config.yaml
train_examples: 42238
image_size: 32
crop_scale_min: 0.2
horizontal_flip: true
translate: 0.06
arch: "mlp_mixer"
activation: "gelu"
parallel_block: false
init: "trunc_normal_002"
shampoo_beta: 0.95
max_precond_dim: 1536
weight_decay: 0.06
Rows from block 11 of a small self-supervised image encoder, named by matrix and row number. Rows with one number belong to one neuron. Each number is 128 + 32 x the weight over its row's rms, rounded and kept within 0 to 255. All counts start at 0. Numbers have three digits each.
Before each neuron's rows are labels from the 100 images, of 14848, where the neuron reaches its highest value: "responds to" is what is common among them; "colour at peak" is the nearest of a few named colours to the mean colour under the peak. Only what is clearly more common there than usual is listed. The data: capsule endoscopy frames (Kvasir-Capsule).
# fc1: MLP up (model.blocks.11.mlp.fc1.weight, 384x192), inputs 96-191
# fc2: MLP down (model.blocks.11.mlp.fc2.weight, 192x384, transposed), outputs 96-191

responds to: finding: reduced mucosal view
colour at peak: orange; grey
fc1.369:161179195133086110169134089163142123102137124151132166171140077133082178149101117195154120160156101141120148086143127118143112087080182131120073165051117099153127131090105169177065067148146147115154154126221103095207089078095171132072182111129116127170113090131135125127133117120124138158
fc2.369:153143131069057126131132095073126109125136111136102168107123143142087097079118103112126104162129117128189122089119136105157136146143073100156144152081148119207090117131057163152122122177119097186152122159140140131223121171150122125191183165075107189155144164122108124107074110088158116162

responds to: finding: reduced mucosal view
colour at peak: orange
fc1.31:146144134130144053147103139063113079123144151142138181131087137139089136119131173149154097122107114112117115125165108144066108197087099127176159192151111143112138154135121138114069142163108183118147113139074178135100118115121118097166189159102171120123131190124152172152110178142110103102
fc2.31:121111115106145144138135100083099150118188123092132166113106169103135117109075122139078098158108136158178102123141232121150117084109123180144088125156191060135144146094098145104091130148130093089115129099158174120135116117150156096125112191099119047179126128150079149096068141175113131085

responds to: finding: ileocecal valve
colour at peak: black
fc1.285:089141095111115148175132122109146176100077150127107127155112178091123108154124125125179080150114131112170096147105156093192158102098085126176113108147108106134101134143093142136108093131143152141124132116144174100144048148178137177127164097133120083116176076165189142066160124112126120143
fc2.285:209124065088132172082105110141120162145091097164086155106109194144143149120133157113102159107106164156139084159110111158118182103093134137120081159084107198198194098142124155109176110092135131071169141122129085144098102101123104128148088083162126133133131140131074162162141087127146184147

responds to: finding: ileocecal valve
colour at peak: orange
fc1.297:141129095072106091134140098095161124097136135144065147145152141102133095157126113161175135147094114103188159099159135120120161138036109077167144145161126165118161089157112158164130082125072149203203123055125121137128035168131129112193109125101135118149143127126150137129172120127085115136
fc2.297:149126179160145193129133133178136156154067126084152134144153134118128086093140135130115094174172098149152126127138181079116136117090107036099158116117130201081092123145134170107143186138124141115114154154149169127150069146145137175143082112073106113073183146163073142096115151143072164155

responds to: finding: reduced mucosal view
colour at peak: orange; grey
fc1.177:095181183110110098177185117149133181140216122155136116163129163085092126093126076229171070150123157130106094136118134108129113147172139175099151157070188149176147110101073084127153160148116090116096134113143142080120071106087138098126187156160112151131172154120133126142116126119121089144
fc2.177:170139107120127165092129187122139108153140182119096141098138159108153097157105118069196114108101077092107139110161091098164186161080141062154136093104092091166115106062149117159090177124094119141166124067126144191180105084139079165127140088134121132178145129120108141090106133080172092099

responds to: finding: reduced mucosal view
colour at peak: orange
fc1.76:175173153132128176140108096060128174141130091095094141130155150113130106072161058115105159137151166174148161126164098108115108089145130184133166131155119127115129159094091119120111119106099105138137122112166128133097163119223174065145096060066145070126163161122106114103124101081144129162
fc2.76:072156075136137048105163093162107115078145143147124078167093125168052116119134147174133132126104149108114125122104143150146141105101114115194062071117100127138118141079125100143120117162139088113083147095164135117150169144123113204115123130139087149149174158106163149132098158090112080074

responds to: finding: reduced mucosal view
colour at peak: orange
fc1.61:162161134063167103136147091022088163162094157138167129122151109169149181168174117136119134098180143108154151117181098140155132098125128123117154106102088109104133128144103121132146123145094080103162090091097089140165116113137159171129136090121086109103135134116103122118126102106138113147
fc2.61:124125169067117134164132135084188125074142127138156083107112136111127154141132138112130127137111118148182169154103078098087100146167094104163050163152170117097139118081132130113103129160103086131149134133122162077113141157091134109139121106146146209071138135086173110065117129139141162119

responds to: finding: ileocecal valve
colour at peak: orange
fc1.63:176180151137102192186128163071123112089158155166110151102126076108145116156156141122077133136125163105162156132038124116111162123071161132149077100099146162112109149141137118175113118142137125183127193102147122133093069102181071087112178149099147146112103105122148148151194166094125100129
fc2.63:068137130114093092175135116082114100176153171096156148074120111135164123104155168082121094158109146140098100109018141112107083053108078032085125115124069052160155100131143160127082131106152137127160142180073143136120118100156087110169145186116117151156126164130049135133156125117104101168

responds to: finding: ileocecal valve
colour at peak: orange
fc1.165:177152114095167195066152127134153119106081131146079101154184169138106194107146104143114095144102184068130077083178110186159111046113130158148148065082185185111138179116180118100107142102132124129143201125161153171082086117146138102120116093150165154105129163119149090153125120079154174172
fc2.165:132110200137111179158146162130174170090135133108093064118140119147121176143143146079123175084149104174098117136169110136156116103077091123122126130178139064115122068102098124116131162098090093134093085125159128090142133161091194179091133157110075097133146085112102132115151115103125120084