config.yaml
train_examples: 42238
crop_scale_min: 0.2
activation: "gelu"
mlp_ratio: 2
init: "trunc_normal_002"
beta1: 0.95
Rows from block 8 of a small self-supervised image encoder, named by matrix and row number. Rows with one number belong to one neuron. Each number is 128 + 24 x the weight over its row's rms, rounded and kept within 0 to 255. All counts start at 0.
After each neuron's rows are labels from the 100 images, of 14848, where the neuron reaches its highest value: "peak at" is the part of the image that holds the peak; "responds to" is what is common among them. Only what is clearly more common there than usual is listed. The data: capsule endoscopy frames (Kvasir-Capsule).
# fc1: MLP up (model.blocks.8.mlp.fc1.weight, 384x192), inputs 96-191
# fc2: MLP down (model.blocks.8.mlp.fc2.weight, 192x384, transposed), outputs 96-191

fc1.122 [122 103 163 135  89 154 146 121 117 111 120 152  79 119 129 109 167 145 104 136 136 137 137 170 171 148 135 135 145 121 109  69 128 121 138 143 112 162  94 156 125 114 129 108 118 148 103 122 117  97 155 148 158 153 138 140 162 142 137  84 127 137 150 133 100 127 115 120 110 134 157 108 143 143 146 136 140  87 109 131  51 106 157 112 157 161 104 103  81 134 164 162 147 136 117 111]
fc2.122 [115 129 124 116 139 130 148 163 129 165 123  96 163 156 129 139 114 125 195  73 126 122 166 115 127  83 138  96  95 112 134 170 126 153 112 170 130 108 119 108 111 156  73 144 164 121 118 124 134 116 141 115 106 141 166 115 116 122 133 119 105 111 102 127 137 100 130 148 173 141  89 133 148 146 129 143 121 129 147 134 154 152 113 190 104  81 106 127 153 113 127 115  76  75 135 118]
peak at: bottom right
responds to: finding: ileocecal valve

fc1.28 [112 121 120  89 104 142 123  91 136 105 108  91 144 107 103 104 156 118 139  74 174  80  96 147 149 125 134  99 114  99  96 174 170 196 148 117 145  95 111 118 119 136 116 108 112 148  96 142  99 135 130 127 133 113 132 142 152 138 110 146 136 135  96 122 140 186  96 157 156 146 149 140 121 142 146 125 124  96 124 152 120 143 152  98 178 118 138 118 110 116 138 131 107 143  94 119]
fc2.28 [157 110 113 161 129 125  90 182 142  63 127  91  77 119 111 116  97 124 137  90 142 152 109 134 139 129 108 137  94  99 112 124 133  95 125 130 120 109 110 158 107  80 134 145 127 125 146 133 107 162 136 126 172 134  90 113 139 128 104 143 131 114 162 146 121 126 119 125 168 148 129 117 156 139 158 152 143 111 101  82 107 112 113 116 134 100 115 128 129 108 146 144 127 124 140 159]
peak at: bottom right
responds to: finding: ileocecal valve

fc1.63 [177 119 120 117 158 127 142 122 108 130 155 140 112 102 130 109 168 163 139 135 136 112 140 151 152 142 131 100  96 113 166  55 136 150 114  99 112  95 131 115 115 133 131 160 174 133 133  73 136 105 124 146 156 128 121 186 148 160 125 129 120 107 138 147 153 139 124 117 141 113 160 138 101 166 114 128 159 149  90 151 122  91 127 141 128 140  78 149 143 103 128 155 147 135 143  66]
fc2.63 [103 126 115 163 130 148 121 127 141 133  54 152 119 128 131 175  86  86 139  90 121 154 117 113 127 197 130 148 149 106 125 141 101 117 140 168 156 135  89 147 144  97 136 121  97 123 114 165 118 148 114 138 118 165 145  81 127 106 139 141 135 141 131 134 103 107 153 127 144 147 124 125 149 123 156 120 148 103 143  94 140 117 134 131 116 144 188 101  83 168 111  89 146 103 158 117]
peak at: bottom right
responds to: finding: ileocecal valve

fc1.368 [168 148 165 154 136 134 181 112 106  93  76 116 112 143 110 132 134 148  94 126 140 111 140 122  99 108 120 109 116 131 114 147 106 157 147 102 134 115 185  81 119 127 157 146 135 173 117  82 125 100 120 117 146 123 105  99  79 144 153 160 138 172  78 127 131 128 129 114 113 128  96 113 100 125  96 148 111 124 123 159 126 153 110 137 116 121 157 149 139 115 155 110 186 125 100 132]
fc2.368 [103 146 136  97 126 100 108 126 104 146 133 137 149 117  84 104 115 135 146 101 110 161 159 126 137 141 133 124 140 163 119  94 130 150 138  97 119 180  62 132 139  78  90  83 120 101 128 148 149 150 144 144 114 120  96 151 141 146 104  98 110 112 149 147 161  97 131 116 180 146 149  91 192 162 134 160 125 134 164  98 138 125 127  92 151 129 132 123 101 131 130 164 132 137 157 151]
peak at: bottom right
responds to: finding: ileocecal valve

fc1.171 [113  82 137  79  82 123 120 125 142 139 104  93  88 124 128 162 118 132 115 124 127 158 170 107 118 156 118 106 139 152 163 108 178 157 135 114 153 126 115 146 127 115 132 150 134 128 154 107 144 146 161  94 103 151 120 111 141 114 117 121 146 101  97 127  94 162  94 143 115 118 131 101 177 119 130 124 135  61 113  82 127 125 137 135  74 122 145 129 188 105 126  95 125  73 130 122]
fc2.171 [141 162 124 106 139  83 171 113 114  95 119 114 124 147 117  88 146 142 111 108 128 133  79 168 142 163 103 115 121  89 102 109 121 152  99 152 105 137  75  92 152 132 155 120  66 103 133 114  81 138 116 155 114  87 113  99 156 132 129 145 132 128 155 109 143 133  86 114 138 124 130 176  94 100 137 138 149 188 112 137 117 122 106 131 168 119  67  94 113 107 112 116 131 138 169 161]
peak at: centre
responds to: finding: ileocecal valve

fc1.176 [156 141 127 137  97 126 167 117 119 129  88 126 115 160 136 135 116 122 112 104 124 132 167 122 119 119 168 128 138  97 127  80 126 111 104 124 112 116 101 119 161 117 182  99 160 123 140  94  91 151 144 133 126 171  96 114 140 123 116 130 139 127 151 102 102 147 146 153 129 152 121  69 116 108  91 174 111 138 117 129  86 125 121 120  74 141 184 133 149  91 149 125  47 123 147 123]
fc2.176 [118 114 128 164 157 143 115 141 117 128 145 108 124 116 118 119 128 115 101 143 150 135  67 167 178 122 135 134 137 186 110 145 135 152 129 115 180 145 119 151 131 112 120 123  96 132 129  70 165 127 120 164 113 126 143 133 134 120 109 131 106 126 109 138  83 122 128 129 110 130  71 152 131 172 142  77 126 125  93 161 126 156 133 152 187 104  97 112 154 111 143 133 178 102 112 149]
peak at: centre; top centre
responds to: finding: ileocecal valve

fc1.70 [ 98 153 119 140  72 153 136 126 112 106 101  85 100 125 132 121  75 103 140 137  97 156 100 107 108 139 136 127 123 129 137 189 114  81  98 159 118 160 103 127 130 167 101 147 120 143 137 136  97 153 106 107 147  82 103 131 152 100 112 139  86 126 133 165 146 116  80  98 150 137 155 138 180 130 151 111  79 128 119 112  88  92 135 160 132 136 146 152 160 141 143  86 113 130 130 110]
fc2.70 [ 97 114 147 108 156 100 131 107 159  91 166 144 126 112 129 120 158 170  52 165 100 121 127 178 140 137 127 142 116 126 130 121 134 130 127 121 123 125 132 111 154 145 120 111 147 150 122 109 135 117 130 100  98 146 137  96  93 137  93 155 145 149 121 119 108 168 167 122  99  91 151 150 111 122  98 135 101  95 133 118 129 157 156 122 148 132 126 116 131 125 102 148 154 129 156 115]
peak at: top centre
responds to: finding: ileocecal valve

fc1.118 [132 114  51  34 184 161 117 133 101 124 147 152  94  98  96 127 129 150 162 105 164 109 150 121 126 109 108 115 107 172 151 111 166 143 139  98 113 122 115 133 156  81 156 147 144  97 165 137 156 170 177 129 121 109 142 114 125 140 126 147 157 109 158 143 125 110 142 127 117 176 111 106 124 131 101 128 110 143 190 120 128  85 106 119  99 147 105 135 146 109  80 164 135 131 165 138]
fc2.118 [136 133 161 176  84 111 137  99 176 146 132 127 180 152 137 127 105 118 114 134 141 122 104 169 145 161 127 107 172 130  99 135 120 151 138 145 105 117 110 120 122 123 139 122  55  97 129 114 137 135 102 145 143 128  96  96 100 176  91 165 128 166 131 109 127 131 126 126  97  78 102 117 153 116 146 156 156 135  82 130 133 143 177 124 145 140 101 129 143 127 127 118  95 104 117 157]
peak at: centre
responds to: finding: ileocecal valve

fc1.372 [ 91 151 144 116 124 137 142 126 164 104 139 124 131 106 111 152 134 126 141 147 135 128 120 136 130 149 147 124 129 116 149 176 178 172 108  75 151 121 101  99  96 128 133 168 102 158 117 142 123 109 146 131 136 101 114 137 154  94 133 140 140  81 205 187 128 147 163 155 112 136 135  83 132  91  99 148 187 119  94 153 107  72 148 120 116 110 136 122 130 128 143 141 140 112 140 184]
fc2.372 [129 139 118  89 123 105 147 117 146 103 185  97  58 139  79 133  98 117 103 126 119 131 129 126 151 142 109 155 135 182  81 121 130 135 144 141 123 132 176 138 138 132 135 161 138  90 114  92 109 117 126 169  72 114 144 118 102 173 170 106 107  96 116 104 137 121 107 131 174 134 121 148 135 172 143 110 124  95 121 135  96 137 134 136 150 166 130 145 121 166 157 105 123 116 143 132]
peak at: centre
responds to: finding: ileocecal valve

fc1.265 [113 100 174 118 131 114 122  95 110 122 124  98 156 179 143 131 106  88 150 104  85 119 159 107 167 108 151 140 160 143 144 124 123 137 137  99 156 109 126  97 123 110 144 140 156 119 106 122 150  77 118  79 139 113 131 121 138 131 155 147  98 131 129 165 119 147 126 131 116 128 150 104 105  99 149  75 136 139 151 140 168 133 132 131  94 146 205 101 184 116  94 149 167 159 153 130]
fc2.265 [145 145  66 122 104 142 116 153 149 145  82 138 102 112 126 126 190 138 123 108 134 198 109 159  85  84 131 129  92 142 125 110 171 151 104 134 146 176 137 102 144 128 148  95  87 121 132 118 111 183 155 164 113 150 120 156 150 132 127 143 150 126 178  89 141 129 155 153 104 127 139 130 146 151 124 119 119 156 164 134 109 144 108 138 117 170 111 125 169 121 134 106 117 105 138 143]
peak at: bottom right
responds to: finding: ileocecal valve

fc1.209 [170 149 146  94  82 114 129 166 106 131 108 111 100 141 116 127 119  82 136 138 146 116 129 128 111 117 114 136 136 142 112 140 122 124 142  98 121 123 109 147 152 163 142 139  86 161 116 125 108 129 113  82  89 153 142 119 181 106  91 144 106  96 125 116 151 163 133 169 129 141 149 133 109 106 130 111 134 109 128 150 116  98 132 204 137 141 134 165 134 117 106 123 100 146 144 163]
fc2.209 [169 154 136 144 107 145 128 118 104 165 128  96  95 108 149 111 169 176 104 111  76 145 115 109  90 127 110 112  79 144 170 144 130 158 140 148 154 103 139 147 120 116  92 151 135  92  98 137 104 106 132 126 145 114 102 166 135 177 146 159 101 119 167 119 139 118 150 136  90 121 131 125 159 130 169 111 148 125 143 149 155 123 169  93 111 151 111 121 150 124 172 127 130 118 127  98]
peak at: top centre; centre
responds to: finding: ileocecal valve

fc1.69 [132 114 135  94 117  99 117 141 117 119 101 116 166 108 128 127 126 136 120  73 101 123 136  92 130  99 109  94 113 147 168 147  97 141 156 174 145 153 135 127 102 132 146  89 155 121 163 130 123 107 148 148 101 118 135 137 123 126  98 106 113 135 119 141 113 139 149 114 123 113 120 130 149 134 102 164 140 146 118 161 141 124 123 125 160 152 142 101 132  92 129 137  99 152 165 119]
fc2.69 [103 104 122 156 151 171 108  94 106 109 140 155 140 168 131 114 110 114 102 140 115 139 166 165 125 166 116 156 159 118 100 130 128 106 105 148  79 151 114 124 131 178 140 130 128 151  78 149  98 141 106 118 111 166  79  72  82 131 142 142  96 113 137 151 150 146 130 187  72 127 140 185 103  98 173  78 126 124 120  99 136 151 110 132 146 126 138 143 142 130 116  92 143 151 111 140]
peak at: bottom right; top left
responds to: finding: ileocecal valve

fc1.342 [145 145 140 119  90  90 140 141 113 159 125 144 148 171 140 144 146 150 111 128 132  91 132 133 185 126 104 122 128 130 168 143 148 159 136 154 113 140 143 119 166 116  79 128 125 124 132 127  85 166 128 127 128 163  62 133 140 168 141 118 112  86 138 110 156 151 128 150  67 144 183 132 113 106 140 175 141  61  93 149 116 127 162 123 201 153 102 132 154 151 117 126 116 148 110 135]
fc2.342 [ 72 141 141 127 111 132 144 120 122 129 156 129 123 114 108 111 147 105 125 128 134 166  79 131 154 135 118 127 136 124 150 188 149  64 159 139 121 103 114 134 110 164 140 108 169 105 137 105 145 119 165 105 148 165  98 121 108 120 104 149 150 134 127 167 128 192 131 164 107 163 123 124  99 130 171 149 134 185 155 160 121 127  92  95 113 152 153 209 119 163 142 161 118 156 135 115]
peak at: bottom right
responds to: finding: ileocecal valve

fc1.18 [153 124  91 137  92  83  91 121 162 114  95 107  77 150 137  76 137  82 126  91 156 126 126 107 149 119 108 128 134 127 120 146 113 125 130 105 131 144  87 144 119 145  98 109 120  51 144 110 130 170 128 113 140 146 108 128 147 149  98 136 155 162 113 153 143 138 114 120  86 130  98 153 166 121 111 119 129 117 111  78 151 109 138 125  76 151 117 130 120 113 133 114 110  97 160 119]
fc2.18 [109 139 144  91 106 103 150 127 123 121 149  91 127  83 143 145 135 141 104 151  93 162 102 158 145 112  93  94 150 136 106 121 183 156 125 158  96 122 148 115 138 102 157 164 111 201 133 138  91 141 144 130 115  74 135 130 131 155 159  92 125 119 194  94 127 112 150 137 126 123 167 106 104 132 122 111 140 160 122 141 129 147  85  87 109 101 109 135 141 118  95 163 179 139 161 106]
peak at: centre
responds to: finding: ileocecal valve