{
  "model": "self-supervised image encoder",
  "image_size": 32,
  "horizontal_flip": true,
  "color_jitter": 0.4,
  "method": "barlow_twins",
  "mlp_ratio": 2,
  "dropout": 0.05,
  "beta1": 0.95,
  "shampoo_beta": 0.95,
  "eps": 1e-08,
  "max_precond_dim": 1536,
  "batch_size": 512,
  "weight_decay": 0.06,
  "adamw_weight_decay_other_params": 0.01
}
Rows from block 4 of a small self-supervised image encoder, named by matrix and row number. Rows with one number belong to one neuron. Each number is 500 + 40 x the weight over its row's rms, rounded and kept within 0 to 999. All counts start at 0. Numbers have three digits each. After the name is the row's rms in percent of the matrix's.
After each neuron's rows are labels from the 100 images, of 14848, where the neuron reaches its highest value: "top examples" is what is common among them. Only what is clearly more common there than usual is listed. The data: capsule endoscopy frames (Kvasir-Capsule).
# fc1: MLP up (model.blocks.4.mlp.fc1.weight, 384x192), inputs 0-191
# fc2: MLP down (model.blocks.4.mlp.fc2.weight, 192x384, transposed), outputs 0-191

fc1.298 158:518489487525525567515487517471472567473413506540525504500513532481442485466504517488513455504557416516492519486562571466512509524494533502504535357488638529373467436470542475387487519525481490536476528481519492429487552529499515507532467500395514469581490516505462536508512479473513493513582500480524528502519471499544512491557476527450437468452478452482498457475479502525524490529516490492546487508503487518479469474450511525497477489466481553478518497515470568555553415514503546487478500490395511578478515537461475446495508523450534526490544511430477468597498474573562539448
fc2.298 139:424577493532436472513488547441512506508583469458489513479520502463474510500500487499526543498541489508414546513489515520543548541496471489504496530477471492628524496485507513486514488491533549439464483495493488509488501560509545533461478503577526502383497520495516503488461468487513516517450514499463536525514522500474527483422533440561563554590543521539523445462573532519484492472490447548494548487561522464409483497492431541552551559477466492513497501523454486518493561581485504485493485521603469527511503425540566605501510530505467489547464468566459361422499465482483478543
top examples: finding: ileocecal valve

fc1.10 103:497493499533539528506521555546426526439522484457525545532555453531524534488461509541533548467431515416508504539470513509480457473475480446462564496526554496491500511548552510441477506524466503534469485481532505515468458503496530508509495498454511541606451486552534533455496472534545504403546538486508578456484483440561528583525487484546420553516496510453443480518546302478483492500554415479465499486500441516536468512517525556496466473445518531517517517484481487452508546447416481518522533472520517539527496469449466580495528508538499439498539453448491549459489455486468471585
fc2.10 113:530473490515435533590400560542485425490450529480497512508489520520531521514513510601503448544504554557497462526495598537469477462484465470501516488433473475524575464538449521476492446480450499501473561539495557449537509487463502528495485461520555485491508498632509435503522446537491470601548436439523505485472542507512540414561515518481481478489476492502545504528473573531510528513464521549516574465497525433435527414482474471503522474587474412512474503491539494479574507455516483496519477525568425462472553439511450488540521509535447476574461501508494524473541499502502547485
top examples: finding: blood fresh

fc1.274 086:522516482477498474575435470617489454508504488521499578497491457484486482559552526514458503474418533510448509518544531450497451450499584452483523483496623489562521511545497455573553504542515548531558536512550518519509466471518462521479534453493472574561563511482452497494457475512460540516493580470582485463507506483519494525477602492515542465483522530409478480460542533500436476512459439440499492507493476549523504403475512481502476458553456487500517532506535420459533499479510539540542528552467433553502530468500543498486466523428462556550539553512483443534447466560462536447
fc2.274 091:498457517497484510487446480540542497528512540462499470535478461543525427523559524432505500485508485502477486529531513557427488525512467564512460458515474479419464566535461563524521535476465508504436498486508492540568491541453555550468538496488504516510537499496449518485512484497507478533533520497469510478482554497574498419531512476433541502424543469544563517501481500463542573534443499428522514493560489516489526453480529539547511510479397526468533542563445501487513504424530524509473489521536519384535542579466457529574492433509621514432461527564558508529549480487505360548
top examples: finding: reduced mucosal view; finding: ileocecal valve

fc1.159 138:505488484491559404451469521541509503507499526572410498496493583488538491443492488522570525464491482438537483510469587462500480514564411532451467412479578444498514447532513448481495483564516566461534525489498460490468523484534590449452465504512494424541505502482505560477585533520529532517522420505559504487525423450554516472502491516444494538581425482452557472472510485565502537476550543515495506541551515552474448508425491543565514443445472562522497549479514546497493478450488514456545498497530486563525487509480536581503495499505487433549522497496522416535494436512516489545
fc2.159 155:489480485555490491487512529443513480455437526479493523590515452487483521456526448530453545524539504581486493521497545383533436520521495472444527493369555511562475555472518530578537490478542477437576485464483532529526529511538487532547481503573480489460502518451506548485463496370517513483496529492502547509498531424445524508511522538483492461514502512495471495525557506477482520524470562490454468502509548481552467507450500495509554521523501458522492460510515514530532493498507442504621509581548510400469507515427497495545495522472470513436500552596475386471488458495444487432
top examples: finding: reduced mucosal view; finding: ileocecal valve

fc1.265 110:577506503479486484492490463519538479503506511484458501541501503502514527495459528414461589505529563508535458493502598512527454553464518521581507456584550484478551560549377485504514540432471509498501533553475441513482501456495578537521471458516489488488512454482516510516511475447530504376448568460545513512572520448514533504463521523482457533466483541463570501553464410456519510496431522559471478532479414530556527434540531434490516509434550481518501466494491512480495497502496553450549501396577453499512502528509475512437448433508436564487477464545523496474513447493467504517
fc2.265 110:454477423493418464541521586533525526506452471520497522517530499521527400517546512498468505459542472508465532458501422444488587450483494478549543520517459542433451480458547508554548486511523518538500503501550569531525480481505548598521473471487443517485489520522505461522547471427505459603535501516430436514496516516529535458529551506561498468528491497533497444473531431496481484515478475454508571471495509515410489503467559583505518493533479555450489461486523605545488423516486469500514504553434551477508456510513534538444455510461476447495592524470488556564492514438534515586
top examples: finding: ileocecal valve

fc1.134 110:509497530489531409465516557438522451487470461499571489510508522501542664421536485467490576523579545506523516485464492523473518472495489446540488486488461484560532501533514486516483548527487524501511506489459456534533499540463499527439489514497498490463511527498495506475531430475525599520497493568484508538462425527506563481485462588492536485575473550599488524548480641445551421531503554461521534527507538512549491495560506489489505498526511499519493522478437533463481488521478497502441539420470478544474411459493533589613523511546503500497519515508533489543491501515443547494
fc2.134 098:511511521479540516558465392514473522489473575502404527481537448572488509522429517519540426533454534536505461436512499485520508470530502542501549497483552560476423497500472483511495463497511520490497487559517490483532474468542504506505446490505522526508428425552535511458452487568555443506488501507536581461429559505486502492547568462524449494411576527336600491500553563514558481534505475539499509532511532475509545551436502463509468535471577512502488462506514561554476515483451466403483467462545491494533520487503479471427487515456548490533477520527488474442499541476540488515
top examples: finding: lymphangiectasia

fc1.73 087:491492467534492547532429481487475545493577513478561393475503484550522564540492526477532464453485422475491460471458514508524503584510517530498467442542493542537503539559458460439493469424553433413518458467488505534484443511513538495450564549459502529494511494534497483518547471519440597504549528467512474546420494482568515501524496517473450473507504548485471499551526497509553482501536494533493577567477521473431494469446487457545509528431507422497522531489505523476532531502473515429419456546504490544505520494454457544503519547513471545395620468493492610481466467514453521466
fc2.73 094:473473477447536474470457539494452598527509467561430502506585500516508529482481481470510581552544521595509458518524415457457507457477504540522500502482428529526524490509507540546423485585375566555501493549557499441493533561471481527470490437561469521494510495486508471509520537451501500534476491570529516505561433504478518497475496537481508564375495543415520463436513496522483522456457468496529497485518440505492453581512474518480506507566469532495531571491542565466454395499484522531519493418480475492464454512486474517558486503514465563552472502527541437502518496487537524479
top examples: finding: foreign body

fc1.35 086:457572455470471543544542508482548526486562505457522513471559514513527548460485544462522554513530452410494470540493447435462469522477540458511557453542444490432455531504576465439554454528485543490519442496468460518517478433502567511525488546514425525531406470459473555494538482499537529511467455535554476485459494501516512577523422558485502508566495542500489486493467519475486535560495584496463527539553501555497458464483549426521503482488493458533479531475458524508502555511508354542465507497427564477520482511438523512538449503497546525461570526457562472500524507436526415537
fc2.35 093:478549533520520504460476511543554547530490500527539511502453410508496522492476512503526524451514485479435567502497454563532460512452536499576547556587442484532538443489485473528479433530491540437479556459439528548575523547433482454460512520504467554492485470505475405433502511475535563549515508457489465491521483545524526502518524519479547547485474460472540542569568429491447509473501474586422542515459568397538480489547513550469522462528516524473463472496473491527439443539541464443470403537444520552505496527501561442503526542471510497579563534468475451509514495492466518430
top examples: finding: reduced mucosal view

fc1.109 152:452468504517459468522564440443517503479481513471539522514546566464507560508550507558515507558527548479454542524419493468531548452463498468436534410526557481540485455518476578591552514494448499484488488474509498377508389518484522502494531496585524519477505486471434479506508466491473589523479416548473518464451449546502516562544523466532531463535487530512485490497523459471466435590481522494443520515503558518464558523519511507483490525528501485428486477543486454480537461460471569525507443487518515554538503493461531545515553487417521568499474484450438381541493474537481499464
fc2.109 130:516546517471455526471519496436531520519535467490479435447415489486538513472505516538493529480526527453538528507540501488446470448543444486486495474448524476500470527416437559465426451508576468535513558464480552491480587530387460540483487488506470499570488479557415496445457499507488511520529480505475447608480557523452496531525562505489454491502470509575509463461437523460513468465483453583489453491468562502507448498484506509527534472531533501578500522444472563500484553515551470437473549474464463381500459511467491428448483487515451502450489528609472456442464513503466507516
top examples: finding: ileocecal valve

fc1.211 091:485516519453554457555560539482559546513529463549528495517514453467525505423460523468471578534465469517467522555466460521501545449499479545487531451567553598431444495489507532501467482509506552500489439501442519480514532555533460552462530557519483495504478463497513497597482547540497498470560458484490525567453528514533495535555452572499443533505480574587464465455488432562548481495528462489448523483588505492479525520495525533480491500543459445519531485525490523491481525443441516426534554480431508493454554527523456509494588490548493473532579498567548439578454486572451532451
fc2.211 085:517504543523575498455426473524490460559544524448519490513525527495491533501530535536514522475467488490471503520493492457468461526525550477416478488400505482582563510517498471460492472465520475504503558510528529530485531483435480543518509524463545533535565472523504479505479481467482527503428517542482498478528480508495579498520615411489513523518481406472517428542491499467594487451507499477540466495549593512453528523538540480471578503422496530430498493491492559508468583561524523501424512462522504462658479515498557549512454529452478552491442465447426514488424492520526487546
top examples: finding: reduced mucosal view

fc1.150 137:477474475476540604507538515466567518459535500527458459529520458519477482541506556503461491486471491502473505479480552546542578437564442475511534494493480454515506442531551443512533565465475469498468485433463501519507468487532447497453460564474515464509488532528497457477545439537460481602561536481536530473457520489502528484539505552602516539509469499483352487531504505533491519565625398453461488476428470519501507480577542524474525522505432493494504523463452490449534427504489467536511488569484500548453460504443485482504482540544481469532472529432442444532500447511493441550
fc2.150 096:489496514465489496494485484505440502493389470491586490398529546567479464470509510461504481441485524461501525565477496552561408422427497470516480466531539487493498516462498523479592461472551513485496451468500535536432488594523526532531485526503504471450478565463560433504503453487477514563492466497479493485476464501465523509447497507555455528439548483542508465524520427466421476479550556578538493467528500544455538457500447499509520506604495493452562466523526535554485552406488542500496508544510437482505466527530481495511493437534534490492595423417512564470505535539534457498
top examples: finding: blood fresh

fc1.193 086:526476487456508510528495536530521557452502418494539536515495504560483510462466490503506478473518441534528479479453500497505533449502540475570460455485478507493568575505529522462401406433531513489503517497496557493571544456455486474542460500525551536480509502492562568507458578463486561448504431515504506474478503527504378420514479418410505462437455462527470506507508528525517515559388503524502553520461459534482572515482559475520412542520486474553519506429549553511565522536539526461479510548421532510599499505484477488500473498508474506462434462503567496537464512554515480543
fc2.193 099:475494491535495457491456528473472501520405545580509521537505533578508498492500539473497473529501565448479505523488556505518546435506557446522549528539462522458478485493518484485574439510467474537517540458603488521504531503551475500545482552435533580493548473498462463531555488549479517520494585512560529471510472495506515548478509513524598561462530507553465532473471554499472488516548530433576503501527505475534526485533607565484507479483487437464503414501479506531459491465434445492612479519607483447499445475444443522451449550542554528476577438502510458505536484529548496512
top examples: finding: ileocecal valve

fc1.76 086:463516510496460516449502528476541578487509485527504473531462406520545468521537496514515471489504483517435431493552448518527523554446426462572495501456505523458448485467505519507428480480479489491555533478555555508522516461528485500578496410497514451492510510484489567466521439479526504489546451539496456469541473534583573492402477545473464560496568567476464426552528493533586502519449443489478491405598510497515478520508465527497536487402540467579465486490453446503428499465470521581472534521521549482496511465478477505442530518581478492473526501467561444481556481543495566508
fc2.76 094:470526549524528513462525536483495477471485527528528421444496508556525532501534429564512514493506511482474558490531497449496505516429525483476521488498530504457549572455534506506516528517573499421533524502521578548456397504516469476497590423483536471594519488495548545455497553525464451466513480562514538563537438527428597521437483546487496510516524504546456447601532424480557572547471548489536493500511528510475439498500531502434485535550565527542518514470403457488550475508433519545517501481429521485548541494512480488549553496535554463430575485471477480456516500487479540529
top examples: finding: foreign body

fc1.4 096:504512470490415541527541485516536445580461504526497539537479531386505477485500451472459447517473508525510590468517435423486499490538500562496459442478503558504511497498509524474553465516528449435537569519533520506477527515483493529572466569507459468535450459469567528477528615501504477538486558520496536480466452482590490434470565486474453570531504492511499539512511538501463537419497521545522512428465464505521427474424457479472409477503525545480497436554550511491531475540505424495617500543516460468522459500535534557441480482492448485467473545514505518504534449495539538559
fc2.4 106:488479542481585487434466515461525457474522466506464456487551420498468475521494615467550514508485465445461373496570523543454538583552523482544527528508497508485523493525549531547502590514453457493468558461520518474442421512488498478455531458516521491458498521448456519510458446457411501472452482499555526489485572522483465510558542480473496490519528478514507459490465492549408469519481488460468505476517413472497553473515527542519488512503502411549501432489469493482563578473456488448423516449494517552509505520430497450448495469556519536493443523508494382525477506535516448536
top examples: finding: ileocecal valve